Weights of a small image captioner.
Model: 32-pixel images, encoder norm batchnorm, decoder width 256, decoder layers 7.
Rows from block 3 of the image encoder of a small image captioner, named by matrix and row number. Rows with one number belong to one channel. Each number is 500 + 40 x the weight over its row's rms, rounded and kept within 0 to 999. All counts start at 0. Numbers have three digits each.
After each channel's rows are labels from the 100 images, of 14848, where the channel reaches its highest value: "peak at" is the part of the image that holds the peak. Only what is clearly more common there than usual is listed. The data: photos with spoken descriptions (Open Images, Localized Narratives). In brackets: how many of the 100.
# convs0: expand pointwise conv (encoder.blocks.3.convs.0.weight, 192x48x1x1), inputs 0-47
# convs1: depthwise 5x5 conv (encoder.blocks.3.convs.1.weight, 192x1x5x5, trained with AdamW), a 5x5 kernel
# convs2: project pointwise conv (encoder.blocks.3.convs.2.weight, 48x192x1x1, transposed), outputs 0-47

convs0.122:500542527550500524453500542557412443500503500449461515584500440477549471519530445513509481477481530555435452523500500469446437540434491441507496
convs1.122:481511552523492445480515464459430456456412406455488482473476487504510508502
convs2.122:457449500500500529476454428518538448500412500554567584469446500500541484445469483500532528547543481491500526500531415475526500500466584458479500
peak at: bottom left (25)

convs0.96:449472481500500530546500500463500531580530533439528500500500500555500500453446477522607540484500426554485509500511500448512458574510467538513602
convs1.96:437450464465459461474513501474462527547520510479488513473440442440469429442
convs2.96:553493519535456500500434554454528474456449613526500559503479500526500470443500509450500451419451544500465500500500546508601500501523500500475453
peak at: bottom left (29)

convs0.125:500500548553549542551500565594500500517519465500565533557471474533452500410528512500460554448536500494480500532538543425500556500442500500452500
convs1.125:519550545537543508543579550539479460449485480450447445441463506477482485486
convs2.125:500463500500468573500523500413500500431435500525589500570500502503505559472500500500549500537560529541439525426563490553515500500554552522473477
peak at: bottom centre (30)

convs0.124:468500500596522523500502500547500527499387541559503536471410530542500439434500500500500484579500500500485491455500500500536523588500442500543500
convs1.124:573558545539515534539547570537493493462489489467464479446453461462457477465
convs2.124:500506468500481582457489543438542555472390413509484500621500494528500499482500522464500500534515495440500513500535500499500409500480527500471467
peak at: bottom centre (42)

convs0.41:405521572500500478500457546497460496500555500461500564572494524548500500501559566500483523500456494486412500555500500480500480473549525398500554
convs1.41:434548510461494425549516499491460533522511529446529491489490410496475439448
convs2.41:534544468555500500500500486498544500500448552581500527581452500515488500430503590500500500537513500550438434500500496536506394494425453500500500
peak at: middle left (38); bottom left (37)

convs0.137:493412568455500454500469500468534505500447500432543500481582500556529573514500457497475500500486519420556500500427500583539497501500442525500469
convs1.137:493531511521521549521539529549515528501518535454456498475452437428456441420
convs2.137:455500500537459500456440476500500500472438447475500555506500500500526519500500473431543500535500433510549567461538574462591500579516500470421460
peak at: bottom centre (38); bottom right (25)

convs0.127:481427476530500518529523500500580445520500524524521443500500603443552574484500500474545529500487500500397514542561462507500445500500500560488551
convs1.127:495474482452458502496493415477519570546445482487522541424475438491534458473
convs2.127:595539500483479500533468515500500500464531500544532486500437419494485510540539621445462500500460561517522427500438552458458532500503500455500505
peak at: top right (57)

convs0.36:500562500500537548573519500522513467560500517458500453500497552500438425550478447615500520527533500500535581535498500464481488558549536500541527
convs1.36:531528501450459503484469465501520502406434509519484402431511481468476481522
convs2.36:542474500468484494469526431456483500491471459500462500500500500478500541488420495445500537400530512428541449556526533421427568529528469444500500
peak at: bottom right (30)

convs0.72:500515462426486528500500518401500500399490500500500484500500510520456495552440470500455500447500456559493469500500452462619500458480473444468546
convs1.72:482524534546489481526587532520463491516532448488451454502459507453420434473
convs2.72:486487500500501449500500453557443452594469525525494504557540518541515481565523606500523444530457500500568478500500563567533477483505454441524510
peak at: centre (34)

convs0.168:500475500467500534515489416545500513500422551500523500519368519460440456484500544488513587500521500471500500445472564500482500544500478427551497
convs1.168:535460457506557493429453516561505424465502538535460477503518537471492536571
convs2.168:515457404443500506449500484500554470500517579500396464500448520500446500468484569466513500500526508445521509500540428427500532500502577500486493
peak at: middle left (29)

convs0.69:472413518484500555493450500500483435468500500441524452523488500500506543557566481522399549498458475510500490543575500493531500552414570475500500
convs1.69:529535538548527509578486495485521554470434478481413506501504506405488516516
convs2.69:480521558534486500511526576443500460463447476498537529503565546531542500500508536561551445528428549500482545538444520528462539531500407475477446
peak at: centre (35)

convs0.55:451496528500491500500458500450500510554500552527500473518445500545548500500565490500555531515416553445480539508500576590500413473500500450564456
convs1.55:484441453499521454438415470504457442423481519469471444506480498491461516479
convs2.55:540483500463500553468524449500489423551506500500501500420500463500479500519497493502431544502483500432473494398500442415500431500473582470516550
peak at: bottom left (33)

convs0.79:500518547426500435526500463500500479431447553497536580487500510500446500474556503460472486508477500519461438533408546516547500500423500561483563
convs1.79:473477553482502536526563533554500499539532526443416457458480473426502463478
convs2.79:565500505500460470500444544500494461514509500544446500463500500543506500500517618500500513500500500500444404399424500500576500500444500483557500
peak at: bottom centre (38)

convs0.130:523500510539500428574553471500500500500500567604470494532564500531473500428539500516500500500557500474471463547500448589500587500500563500500500
convs1.130:482473480508459432419457469494469486541524516463432454496500446417492520528
convs2.130:500450500500600500500500572500518430559547500567558500500452500529550485472510500500433428478500495530500532499550500468500485500530414547430547
peak at: top left (27); bottom left (26)

convs0.115:500583394508535576554500460500542525500543535494569544500536531500500549473500542430500492522500500517500558501521420452500500500500532455539571
convs1.115:454489450494508431515459424525438519498459456455447468448472487442509523472
convs2.115:489603500500500472500500559500543582500507500543513539504525518443478559462474500508567500431500500524596436484500500484540558500500398518500513
peak at: middle left (33); bottom left (32)

convs0.11:520557481529500500500500500459514554581535473417512533500559500446547499476547500500488515491556536500500459568500500500500440438500472555514628
convs1.11:469462502512506438453521519526445461542565514463508575593531483520528530492
convs2.11:500495454467500457576500500593500552552500500497495500578513500423500432500500541502474542532430566466546477500536483500535456406537500462526500
peak at: top left (48)

convs0.62:443500465500447400500500494490500570470425417433451500534512512500500500459415500500500552500500511500533500452427493500500500547555500433500551
convs1.62:491490495430432474518552483459442528557552452438492535531459453468513501468
convs2.62:482537586559500533461465500486500454528434500569506500530473472535574542535500547579501522518500447554475559538500518515480536500392500470500469
peak at: top left (25)

convs0.161:507555474500450438509450502488455462455585500547500500551521532451468467500500484431467452500529537500500481479500500601483417450461500437459542
convs1.161:478487483527528512516522556527500512520561483519528587612524511487522574507
convs2.161:542544469544436500545500407500468500503500454445447500481493471500500526456455556548500500423544500429500432500500516455534562406500473500500480
peak at: middle right (28)

convs0.91:426418542595395518506500551489500490517454557428508426515480465500500500523451546536500500507467466481500516513525531543451500477445500485468460
convs1.91:508459455459476480483445434460504466422440479455498455455494470476477440464
convs2.91:561553519439532521429581500484500507500500486459499500463449459453500500500500434590492427494419500500451449500480553500500484500522451500441562
peak at: bottom right (28)

convs0.179:456444500507500500430517478530483500535487455494425500500500459572500500527500500625500529611580468500496500551500500538519500500575500496500541
convs1.179:537503482490508515475440504507507446469486497494430422448490531449400456494
convs2.179:461445458551529502585495485468551500523500560500463557485437513500460500521530607514512470451500500495560506478553525456525500511565548513500588
peak at: bottom right (25)

convs0.135:531530561565559500483500525513519500456431500488504429500500466523506500527525465597367463469500481500479474500500479545500583494491548470453517
convs1.135:483520508542499529532483485442527471463459492526505429423450510431455429469
convs2.135:485444516489565500500500500500500525500591431566549483469547500500499446526394506543500420454420500454500538500519539500526466538479484445500528
peak at: middle right (36)

convs0.3:570493456522500500500465500600421458529566500404529458500470500462500554558468500537497487439500557559488503525445553500455541500515500500532500
convs1.3:506503473475421486465470469438510499468504451487478440489414476437448489451
convs2.3:527513473540424570464500500500511459419430453592472500473447500469481500453500445584500541441578500478500491495529500449500532500490500443498510
peak at: bottom right (30); bottom centre (28)

convs0.162:429569517500500462441486549469500500500500520500500421510569372500445500500493487525500471500454500500513500500500500496562609500476551551543500
convs1.162:483463437480508482447469463482461450512482405432467514461433475525534496498
convs2.162:433526449500559549454477500500500537512487500456471539515450540592500500525441500602500461542539479542500500538584568500500500564500548529500500
peak at: top right (32)

convs0.73:500471488579538458470518539437500568569513401532514450500457540441468500556500431560546518533486500507500556480500500460471535545478466500477453
convs1.73:523467451516557504466407473501507440440451489504458443469460518489441471504
convs2.73:575584500520399506512566493500500557494542541500482435500565500500555504470468500435449470500557470466454459574478500486494497500468500564514500
peak at: bottom centre (28)

convs0.172:495500500423554559532527500527564517464522567500500476463516543520451553431537500474425435549482530456470500456481482407500500484512500531576486
convs1.172:493537531494478507493475495491479456422441480485456428462471511472420434449
convs2.172:515480491406500500504500534583532500504500500469494458500457538442453500441415534555500520500471476471513500500451540500449500568402550480505570
peak at: bottom right (34)

convs0.163:500471585530462431488500500444500563534507484500527492500471616500500500500500589500439578500500500506516420500500552455471550500477494529563500
convs1.163:533497472441511510449462479536450433487556551460486518551498493583538495452
convs2.163:493370443500500500568500581500488514431500500500515510550508530502500500529500446527434479493500595500468560500548500477510500500530435478563468
peak at: middle left (29)

convs0.2:500485619500532452507500494528526531500547500448560500500502528532518431474507559568447500547471500556500579544500500514500561499472434444517551
convs1.2:549486556420516499450534439511484451517446520489465518437493491460552440507
convs2.2:568500500572394500500500500500500500500500500508495488583500500425565459520479490458474530442540500492439374500439527500503500500476493472550500
peak at: middle left (34); top left (32)

convs0.64:475506423464500472500500500500500479421500523511527539426538418479511474449494500481446611516534539500523539551500540500438515523504414500558531
convs1.64:429485474503539458481500495546428483478527571424487498514579463508484493548
convs2.64:538500500500465521461489500495500508496594551514423424500465428470522500464538558447500528500511500500544595500566500418500459500500572526537507
peak at: middle left (30); top left (26)

convs0.95:553500601485500459406554454537437500496500482460483468500521471553500500509461456509500500483564500485442500500500500403455477533500500493540405
convs1.95:471469429422480502504429499489477470413466493495475440479501521534439464506
convs2.95:575515491436500492463500407463510469502471495525500545478469463468418479500500500500429486437460383500478442549461500453500500500487462540457510
peak at: top right (26)

convs0.59:500552506540423535475591434500500500500621474537527500402500514535500500546500500459541457500466560500532493532500500537500500543568500500484462
convs1.59:493505541543509476516534531503440509489549504462429451469471492468435438415
convs2.59:535437520479543509500500500500500556491474460565426446555500500574500399520553464500453457500500500500564537457500552549590462500500500500467519
peak at: bottom left (42)

convs0.128:503468500500500553519500517500536558500500500500440569441467545414523592536477500484500487500459530527500508477500500494500480605441500559500608
convs1.128:517495498498511450436419435510473451474490506515537540539558519534577549522
convs2.128:513497555471454465500526485506628546450526557500446525482500500468526500445500449442487484472528500413500544502590500547451500463521530457488500
peak at: top right (25); top left (25)

convs0.190:520473556500483563500378500500437475573488500500534408500527500539497478427500506551500495500557433406489500500500479506567510500500500500500463
convs1.190:507532520516514514505525531537430442436445421559535537541562473478491482490
convs2.190:525424528500500451482500418576539500473500500413504563472467500475500481515444515436525526589500404560500523469500489472540440500522500511500500
peak at: bottom centre (29)

convs0.19:472580500459500500500567500528545510513500500498462516500428451500458518500444500548523500527539462602525531407515500442416528500500541453459455
convs1.19:461491470485478423483508501456426465512507453459448468504414474461452480459
convs2.19:500518479555584550462482523457442500500500412500572500443588500500500512500500500576548500562572500530514500511500500521500472509520516545405524
peak at: bottom left (37); bottom right (25)

convs0.171:441502459566500500499562500506498443500552465476457540500500379500500539520558469522458614506540440419500500500500480500500500491448535500500500
convs1.171:487486511515542473464474520546434464490509532416471500524548414453509529564
convs2.171:544500461500500500461500539528543525500549419500487459500429500476485455507516446456483549495531448458389602523509500500454587517485505522500531
peak at: middle left (29); top left (28)

convs0.120:440595452538448470479554565481465508423448532500503554450536568458526441433500506500569511502474484534468464512473500518500560500500508518500543
convs1.120:497505537506489481508547517509483516546518478427444483436425459433464448443
convs2.120:555466500520470621464500520462536420500519483571487500503471515571574476500486443441532422521539481500500523524519500500544469500513500454500432
peak at: bottom left (35)

convs0.164:530500500460467500500438500543480500500543502464533500500489500500485553573553500433539500562416546567453500567500500419514486566444507500417513
convs1.164:486518538527419453504510556452495508495544442482514530542452479487522517397
convs2.164:510565389567465500424500500524463500500447466480430473500500500483522476486500527459500574454550580500428438466521519491502542500500500500500558
peak at: middle right (30)