Weights of a small image captioner.
Training: muon at rate 0.017, 6200 steps, batches of 256.
Data: trained on photos with spoken descriptions (Open Images, Localized Narratives), 101725 training examples.
Rows from block 3 of the image encoder of a small image captioner, named by matrix and row number. Rows with one number belong to one channel. Each number is 128 + 32 x the weight over its row's rms, rounded and kept within 0 to 255. All counts start at 0.
Before each channel's rows are labels from the 100 images, of 14848, where the channel reaches its highest value: "top examples" is what is common among them; "colour at peak" is the nearest of a few named colours to the mean colour under the peak. Only what is clearly more common there than usual is listed. The data: photos with spoken descriptions (Open Images, Localized Narratives). In brackets: how many of the 100.
# convs0: expand pointwise conv (encoder.blocks.3.convs.0.weight, 192x48x1x1), inputs 0-47
# convs1: depthwise 5x5 conv (encoder.blocks.3.convs.1.weight, 192x1x5x5, trained with AdamW), a 5x5 kernel
# convs2: project pointwise conv (encoder.blocks.3.convs.2.weight, 48x192x1x1, transposed), outputs 0-47

top examples: text has "standing" (48); text has "holding" (40)
colour at peak: black (39)
convs0.123 [128 104  67  40 131 164 128  79 205 153 128 135 128 128 123 102 172 103 159  96 123 128 109 113 162 145 204  88 132 128 150 125 128  78 115 181 128 128  80 128 179 133 128 105 116 128 125 100]
convs1.123 [130 125 116 139 164  81  87 131 167 160 112 141 169 179 150 121 201 165 150 118 137 160 153 184 114]
convs2.123 [128 121 128 128 124 126 190 163 128 118 128 164  86  80 172 100 128 128  94 168 128  77 128 128 106  83 128 131  88 152  90 128 117 128  73 208  88 128 128  84  52 128 150  70 133 128 168 128]

top examples: text has "sitting" (34); text has "table" (31); text has "two" (29)
colour at peak: brown (62)
convs0.34 [ 86 128  69 140 131 182 141 153 111 128 109 134  94 128 107 147 135  70 166  65 118 169 147  73 140 128 128 128 128 133  72 128  75  83 157 130 113 128 184 106 178 128 151 161 170 187  94 125]
convs1.34 [ 92 111 137 129  69  86 127 189 135  64 122 152 160 148  83 112 130 173 141 115 115  94 115  76 118]
convs2.34 [ 93 130  62 138 128  75 128 104 160 128  58 159 157  96 128  75 104 112 106 128 128 158 128  98 128 106 184 151 159 110  95 128 182 158 199 128  83 148 113 168 128 101 139  86  99  82 128 107]

top examples: text has "trees" (81); text has "sky" (60); text has "grass" (27)
colour at peak: grey (71)
convs0.181 [ 74 128 174 128 103  60  96  98 157  77 184 128 120 101 136  41 128 114 158 106  94  83 128  95 128 165 109 174 146  93 128  93 128 167 128 128 100  94 152 168 128 142 113 128 107  96 102 161]
convs1.181 [ 89  95  86 123 117 151 119 166 115 160 150 179 206 178 134 135 185 169 127 143 117 126 153 146 126]
convs2.181 [128 129 128  94 128 136  76 128 123 175 128 170 128 184 192 114 170 100 152 128 189 113 128 116 109 128  64 128  68 128 128 168  40 117 159 128  81 105 128 115 128  93 128 168 153 128  93 150]

top examples: text has "sky" (65)
colour at peak: cyan (53)
convs0.156 [116 145 128 118 110 128 128 163 128 206  83  34 161 147 161  79 128 168 140 172 128 128 128  80  92  68 128 159 128 128 104 106 160 171 145 128 153 128 110 128 122 128 147 128  86  74 185 128]
convs1.156 [120 120 116  98  93 134 140 109 101  80 135 153 158 119  78 175 154 150 107  47 156 153 118 114  71]
convs2.156 [128 153 128 129 166 128  99 173 174 151 128 150 121 120 108 181  83  68 136  84  87 105 206  90 104 128  97 128  84 122  88 128  85  97 104 178 159 113  75  66 128 107 138 128  97 128 116 128]

top examples: text has "wall" (52); text has "table" (40)
colour at peak: white (26); pink (26)
convs0.20 [128 119  79  79 109 128 130 100 163 128 132 161  95  63 146 128 128 198  94 128 175 128 128 121 128 128 173  72 179 114 128 110  99 147 128 126 177 131  75 159  87 128 128 137 128  77 191 180]
convs1.20 [183 145 162 141 174 169 188 155 194 188 113 151 131 122 128 122 159 134 141 146 153 137 149 158 149]
convs2.20 [106  84 144 114 189 100 116  93  92 128 128  52 128 128 128 100 102 178  94 118 168 156  81  86 128 176 128 135 164 190 128 128 128 156  91 128  84 166 128 142 177 128  73 168 139 148 162 130]

top examples: text has "white" (32)
colour at peak: white (29)
convs0.160 [ 62 128 128 111 159 168 128 146  98  99  68 128 138 128 105 158 170 128 151 182 128 128 104 132 128 117 117 125 128  64 116 121 147  64 128 172 128 128 128 128 147 128 105 205 145 112 195  49]
convs1.160 [138 134 108  98 112 131 128  72  89  84 153 163 123 114  88 141 130  98  85  67 137  98  70  88  94]
convs2.160 [120  78 155 110 165 118 109 199 141 148 140 153 131 123 150 128 128  77 128  83  70 110  19 153 114  87 128 128  95 151 126 128  82 137 117 114  77 128 128 150  94 128 128  80 156  91 131  95]

top examples: text has "table" (33); text has "group" (27)
colour at peak: white (46); pink (29)
convs0.129 [ 96 128  94 128  89 160  97  89 155  37 128 128 128 107  70 145 207 128 159  87 148 176 189 128 128 146  92 149 128  78 101 144 142 183 141 142 128 173 107 135 156 128 128 116 128 106 108 128]
convs1.129 [105 123 132 114 147 115 107 117  99 126 105 107  86  86 137 174 192 178 180 191 135 155 142 144 168]
convs2.129 [176  89 164 128  75 134  87 128 133 145  58 128 128 128  91 128 128 166 128 128 128 128 128 128  76 120 214 128 128 128 156 172 128 128 128  92 174 128 128  85 146 124  88 118 172  47  84 160]