From a checkpoint of a small image captioner.
Model: encoder arch efficientnet, decoder width 256.
Training: muon at rate 0.017, 6200 steps, batches of 256.
Data: trained on photos with spoken descriptions (Open Images, Localized Narratives), 101725 training examples, 15.6 epochs.
Rows from block 5 of the image encoder of a small image captioner, named by matrix and row number. Rows with one number belong to one channel. Each number is 128 + 24 x the weight over its row's rms, rounded and kept within 0 to 255. All counts start at 0. Numbers have three digits each.
After each channel's rows are labels from the 100 images, of 14848, where the channel reaches its highest value: "top examples" is what is common among them. Only what is clearly more common there than usual is listed. The data: photos with spoken descriptions (Open Images, Localized Narratives).
# convs0: expand pointwise conv (encoder.blocks.5.convs.0.weight, 288x72x1x1), inputs 0-71
# convs1: depthwise 5x5 conv (encoder.blocks.5.convs.1.weight, 288x1x5x5, trained with AdamW), a 5x5 kernel
# convs2: project pointwise conv (encoder.blocks.5.convs.2.weight, 72x288x1x1, transposed), outputs 0-71

convs0.163:129128120124134143128128128068128128119108163099111119128128109125095128094114148104124126121122128128082118128128128119178128109128128151131141128097106128128136124164169119172128083082172189093153118128083128189159
convs1.163:133174183183164146149152147137129114134122150106118125129146100113126108128
convs2.163:128109165179099148133108077128086144173129128118144179128128128128102108161128128133111100128145175128078128144128089160128128150128142128128128108128097171095079128128111150128098114107150128128127149099090152128092
top examples: text has "standing"; text has "wall"; text has "two"

convs0.179:128132128058128163153101154143116101086128165128128128150166128091135128128097128128163128161104152094071124147161109151124117128141113137134128128120104153172180141145153149123150128140143153141128160114136128151184
convs1.179:151145145158150147138131128136112092117099075119090099106090123114111105103
convs2.179:115091161128128128141114128139128128188128141117084128166100158144143178128098140143145128111118130095128128185081128067150128135157149070134128128128127128128128107128128151167141128145153128128147166181125139128098
top examples: text has "sitting"

convs0.216:128129169093128111175161092110128128100095148167122128088154127088128163128128118134128107117135134128107128104128144084145128105150128147120087133128141109102135105128112098148128097149176148146087174083174128092128
convs1.216:117137121138130133134134135130131121153151139127141169164137155174193161162
convs2.216:150066128113128148128147128153105147159154145103095138117128087112101128118128158074146164121128125157136128091128128110128161134128128128136128108050128178128117128138104070097128141160120109128086125154149131113128
top examples: text has "man"; text has "two"; text has "woman"

convs0.212:057128155098085156124110144128128138114115128144160148114128097128101128101128083153175165151128155119128148128184128108177130156102128128152113142101128128148128128170100140091115128179168123128124128126161128128128
convs1.212:166165153168180149130128140138128103112105114115108106102116126109098098109
convs2.212:109112128089128128128128091140128091136106128119114120128139159128098128140112128128083160124149136128120103186107121105112086128124128135127192102093135128103122107193128130128156128099163128091097179157098128162152
top examples: text has "wall"; text has "table"

convs0.101:071123158128128175146102151125128128149117128163120128130119118130147128128128137101128128147144137053109155128128134145128121076120150128083136145138069159169119128128128154138128181186151128182128128112128128115128
convs1.101:133158178156127149143152157125133138134125148097116099088124102125082094119
convs2.101:149115117123115133107128096144156128155099170128128160149070128128128126116087131128113133128165094103145128128135087114115176132140133179135113108148103139100138116172151157128131178150111128128128098166150154173175
top examples: text has "sky"; text has "trees"; text has "clouds"; text has "hills"

convs0.223:105128136151110128149155128128106128100159128133152144117128128137128186090149088128075162128188162141177132127128105145128078115128167143141129128097128089118147144172135128148176128119135170128128146122158128158133
convs1.223:167137087109096157143100105109158147109100104150144091125129149122091132122
convs2.223:098128154128128150094175128128140128128088133160152128128171145128136182128101128128138128143118118144174138091128128128128090129128128107126153128128042128139079128099128129080128073128180130108115128145128128145116
top examples: text has "holding"; text has "man"

convs0.281:195128125135097110146149142160149169110153128118089142128098120128077125093128090145163128136096128102128146098129128114152161119139104128105128100150128128092123102128193165148100140102128128074131128130161128128128
convs1.281:143127147149139154146138145159084094083088091108120114126118114114109119095
convs2.281:104111128165128092097125107128128150148136127142152128128113093104088154143121128078121128188103128106114172117128147128096117170128128120146128084121106128089128122128129155155148077101128098128140186174140107154143
top examples: text has "people"; text has "sitting"; text has "table"; text has "wall"

convs0.47:078107092128116128165142114134128189128128128128128152128079182146135152128134163140097128172098128107154128145128175116130092128122128101128182128128105125076128128128128128138156142084175152128123103107148128148128
convs1.47:100115142096103097112165117088088126153121091122124144117105094109118110099
convs2.47:158121128130092128176111110167126146123101128105128108128128156143140128130112084129114098146105125109157108082108130128085165110128101128180156128089128149128145128128128132106150109120130147090186124080104142188138
top examples: text has "man"

convs0.256:119128128128143161128128123114134128117128096098105152128101128166188172145082150128128130159189139083128128085101158151128149160137128105098084105123128112128148100156128096100128128100153128164128148128140128080128
convs1.256:115111125103093094092142131091088120143130092088121150135116099129133126086
convs2.256:088074128119119101154101068128100112128094114146148128147169128151140166128156128141128128108128128121142121179116180121092128174147128146157128128093120117128153128152128150182157128128103128095105131117106128151169
top examples: text has "man"; text has "wearing"

convs0.177:128139124128106149102128134141168160156144145112151128137099076128092128129168096128152162128154173126098128113158112125128128183155149105149161085128128121143134150100111136159128154106084116128141109164106098128184
convs1.177:123116122126112133114104102142144112120116150151147191159146118156184151148
convs2.177:128125128082118106153109130109113174138079173141128133138140128086131130149128128100181128138157124071139098147101115120135142102120128140111147084086128128158184171145103144126128184115128104099128139114116128128128
top examples: text has "people"

convs0.117:173117098100110128130179128161080153147136140128175103178128089068101157136128162092128107106101128123121147128128128165171128173105123105128166120116123136140138128168104128132137137153127123091138145128138128107128
convs1.117:143134144144124118136162174123139165177177157153150151144134145136127142151
convs2.117:110128118119147128117128163128128124145170153109085109118131128128132190157155128128122181128130105119128154101084075167139095128128128119088125089156120128128128135112118159117168084128145129132128138138175128128063
top examples: text has "lights"

convs0.6:100181109120104128128176130108132102113128128109128146105085163128121094123163120145128105181146128166146094128145140075140112104148154136128155128149128154159114117159087134102128110110108145128136100109172106088159
convs1.6:147133139138163126105105122129141148134138159170143138153158183144134170163
convs2.6:128128151091113128128097160128128128137162128076105106116152128127128132131093196128132128141098151136092128128178138121128089128128128056128089178114122102149128128148128113107116145123089081160128105099115128109128
top examples: text has "text"

convs0.82:127147128131128109113161112068128143112140107128150166128158114103128109151134116171128128128128128145108148087162158172161140157097153102075136137109149088166146142110148148127109128128119118179128152100153105078145
convs1.82:118139173177115130145168153097122127121112088115110096101102137114105107130
convs2.82:156123128115138141128128129110116078095112141102128128140170128144100104081140089102149096161060098160128154165108145146093128128133109158128128152106132097156134101153128112114143154128095097122161141144149142155171
top examples: text has "man"; text has "wearing"; text has "woman"

convs0.248:088166144128118099128130139134181133081115128123097128121094128088164159111094098100092128128108147114159132128148094102109128160139157112123125135124128130139063128112139128128123154128117128190167159128147175128143
convs1.248:120123124122131149126095123136160111137122129137153128202163137125111165174
convs2.248:144158128128167128128128102164121128073130128124086102080169083126128128128173128149159152127086112128101128073101128174164140160142113116147128133156137143128128146102128099105127128128106128114150085097128087120124
top examples: text has "grass"

convs0.65:128128128154094067128128114156135138128113102125128128095105153104075175114140140080128128128128115163128128130128180128128093129083128128109152133099170128073090128128128097137109128074166128104128162128128107121131
convs1.65:152179177172140115121131140137120094077092118123119125130134141141131119151
convs2.65:133114128128136151148147156178141118101103085117128104097128085152141128159188128128164094146157144128159128161142169148115109093115128141145128160137128138117160135128096128063160128150128127100128128156137179118117
top examples: text has "standing"; text has "people"

convs0.119:128128096110128144073131128137150080094128113128169139128118158129135140169193128135128106158128120128100128125173128128109173185164128128128149097153120121128070162134143110140101128128129144105110128165154128128092
convs1.119:123116099110115096108120110101085128122117081092105136110098104106123116086
convs2.119:164133106088073098124134137114130106126128128140110111107115128156136120128144128128104124162157128101150115095208128128109156183120158107116117111094128128077128097120081136174157128117138105148128156095126128128128
top examples: text has "holding"

convs0.168:105158128107128121195081118155088119128125158100128128128171122143128142153111128181128165190127175128098121137156128145128138156128128162128152137088150119128154143116115118120154171146116128146100136128128129084155
convs1.168:084090082084095097107123117098144149157151148138130144130142123125127112125
convs2.168:139128107146101150152170097140146128115154129099128128128126085144154162150145103125142127153163124117128111128103160128151085099167166152142178165100134128111109135162126113130137139181100175171113124144112161123160
top examples: text has "standing"; text has "people"; text has "holding"; text has "two"

convs0.126:119122127128123123134128128180101144129111128137089128108128111154087171117156096176154172137079117117121151128128128139128128128128149128166137150078088167128129128128174130128165146155128118128137128128182185128168
convs1.126:104093105092091093132157136076129153168159119128124140148135120114117119113
convs2.126:128144147128111114161114128158126128128128117097170128161173156146128128116110104167159128128088128128100100086128169152171104091152137139128118177121128128128179128128160128133128139128065134156128128128116181142168
top examples: text has "standing"; text has "man"

convs0.98:133109127128095128112185151128145150150139101128101083132105104128107133094123141128128103178123120112106128094156160160128113166150128128119140123128127128083121144109128114128088173085128202128154128141102128087104
convs1.98:095112118108101128132142132129162135135147166152135150137159081104103095084
convs2.98:097116143113128124128173128171128067128101128159128128082115133105079137174128115080108128128091128091144154128128106160152138128093089128179128139129128128098124137157162138130139113165155121128105179134134128148128
top examples: text has "people"

convs0.34:152080111085139128092128102128128155139171128129144128133142139093128128110180128136154088123128071184128121173070128159128082128109179128128128148157094163128128128128128151128137128116132115128128128128088110128128
convs1.34:095104105111113110129133136133136123126129152139127144168209154120143152148
convs2.34:128123142147178154169128128128163128128112128128128143140128128119092108128153128049117151146117096172049202111141128115128129146106128099126137115113150122128126115134128159128092128076128146102123130144128128113128
top examples: text has "sky"

convs0.161:105128128143145090092132109142150162128120159143128122180116128094156170151111145154157116111100155128116094136188172118130146100091127185148128128156173128149124128128152177158136151128128107142104127128155116141128
convs1.161:120102078086116131103091121118142141129134117126157164152120124142176160136
convs2.161:121150094185136128128129140121107119159112128131130128128128128128091087128099129130146128128091077129115173128128128153175128088113128123122144177079128150077128147125128162120170073162128128128135128128128071146127
top examples: text has "wall"

convs0.24:128124140128128128128148120111118120134129128160126167166101128179107163128086128155120128128128128153117115146182149057196112125103145158124128162108128154119128128096101162145128140128151091128159113149163162138154
convs1.24:097112169092125093172161119131133155088121117163128105134120147117103148134
convs2.24:084132128124128146139128128128121144128128088135115100177113171088128069128114094140128091128087128122103112128134150114128116138160175105128128137114128128128135128128128128164062109079084159111157104117089144128165
top examples: text has "man"; text has "woman"

convs0.263:112158128144116092128128128107066128150148128128128091094106128128100099128119108124134161141128130116128128138128129116133168109119184158139128071123128083172122128130095168175116147128128083169154144128089128166128
convs1.263:128127157177165131154157167164129135134110118116120104098099123128111093100
convs2.263:128128117128112136113128099128169131128149110116130118138173102137093173141128153128064128174128131149162146128128128128128090102145126122166158079091085128128170098160128128116128120131149128138128093102128128092193
top examples: text has "grass"

convs0.178:153142114171128191135128124108153128099128150128130158128128110100169110074134128128136073148096182106101114132128131128128171144128143116156126128099128162103131106099110157170164128160128128128170128128169148128128
convs1.178:159153157142151152139171166130118099109120161110105103093141120113113100105
convs2.178:134135145143157128128128072159128144146156145102128160098154128128144121128136128128102145128156092086060173128145103146128122147128128128152140128128050128128128104128097128173081149094128128075142128139139128124128
top examples: text has "holding"

convs0.276:151161143128108191118132130096190128128160124098128191128131128116153119142128139128123152128128128105128131138128162148097126165110153087092128093147164105128145098144172128175164114134113093148117118125093145137126
convs1.276:107131157126093103135163133085113155158120087105139147115101101125146128089
convs2.276:097125142148129153119143068128128098128128128142128128128139133214142117103133128128092106104117114144171128128152130145139097084128120128148128149128119074135108171128155074107128150128151112088086120128139150116163
top examples: text has "man"; text has "wearing"

convs0.66:169128153145128147089128168128128128128097113145163160128128131106128170135171128149160128161128097111174154128128070174091128128091130133128173159105128128115144128145121144114094160151126105128149071140134120153138
convs1.66:123120132130132116112128117099096109127122096092113103096071099103095112093
convs2.66:136134146136082128099109116158153128130153172128102128144074121110166128152128102128104128116160128098142153138123130117108154130171139103127109133099065128103128138126177160128165128138170182128168121128121094136153
top examples: text has "holding"

convs0.255:128099086083128098128129107175142183128128111103128142128136128145158128128096128128168128128097157128155128126151134128128128174180087101101196104143157128150152108080119150128151120128131150103132128149128117157115
convs1.255:142141122124118116112102090104146123108100098170138127150148175146160161159
convs2.255:126168133137156143106130085127129095134110150108102100128073128155128134139096128143126128089120128128161113197072094144128165128135128128128146152135151128128129095096100128128128091088136089145170092128128162148128
top examples: text has "people"; text has "standing"; text has "group"

convs0.224:128128081110099104167128171107128189139151128118104107128128128128141152128083128128074128167152128153128115137109132113126137128158096128147128072124121141128110128128149128103152107153146120103174122108128128087198
convs1.224:118124119112111105100097102086113109100108095145142135144127156150170165155
convs2.224:163092118128128161093144147128114072107140128128140099128130141120110128089110129122140096128128102151165128142131183128128173128174089099157108128143174081140156160112084112128138121128128152169153128128101140128161
top examples: text has "standing"; text has "wall"; text has "holding"; text has "two"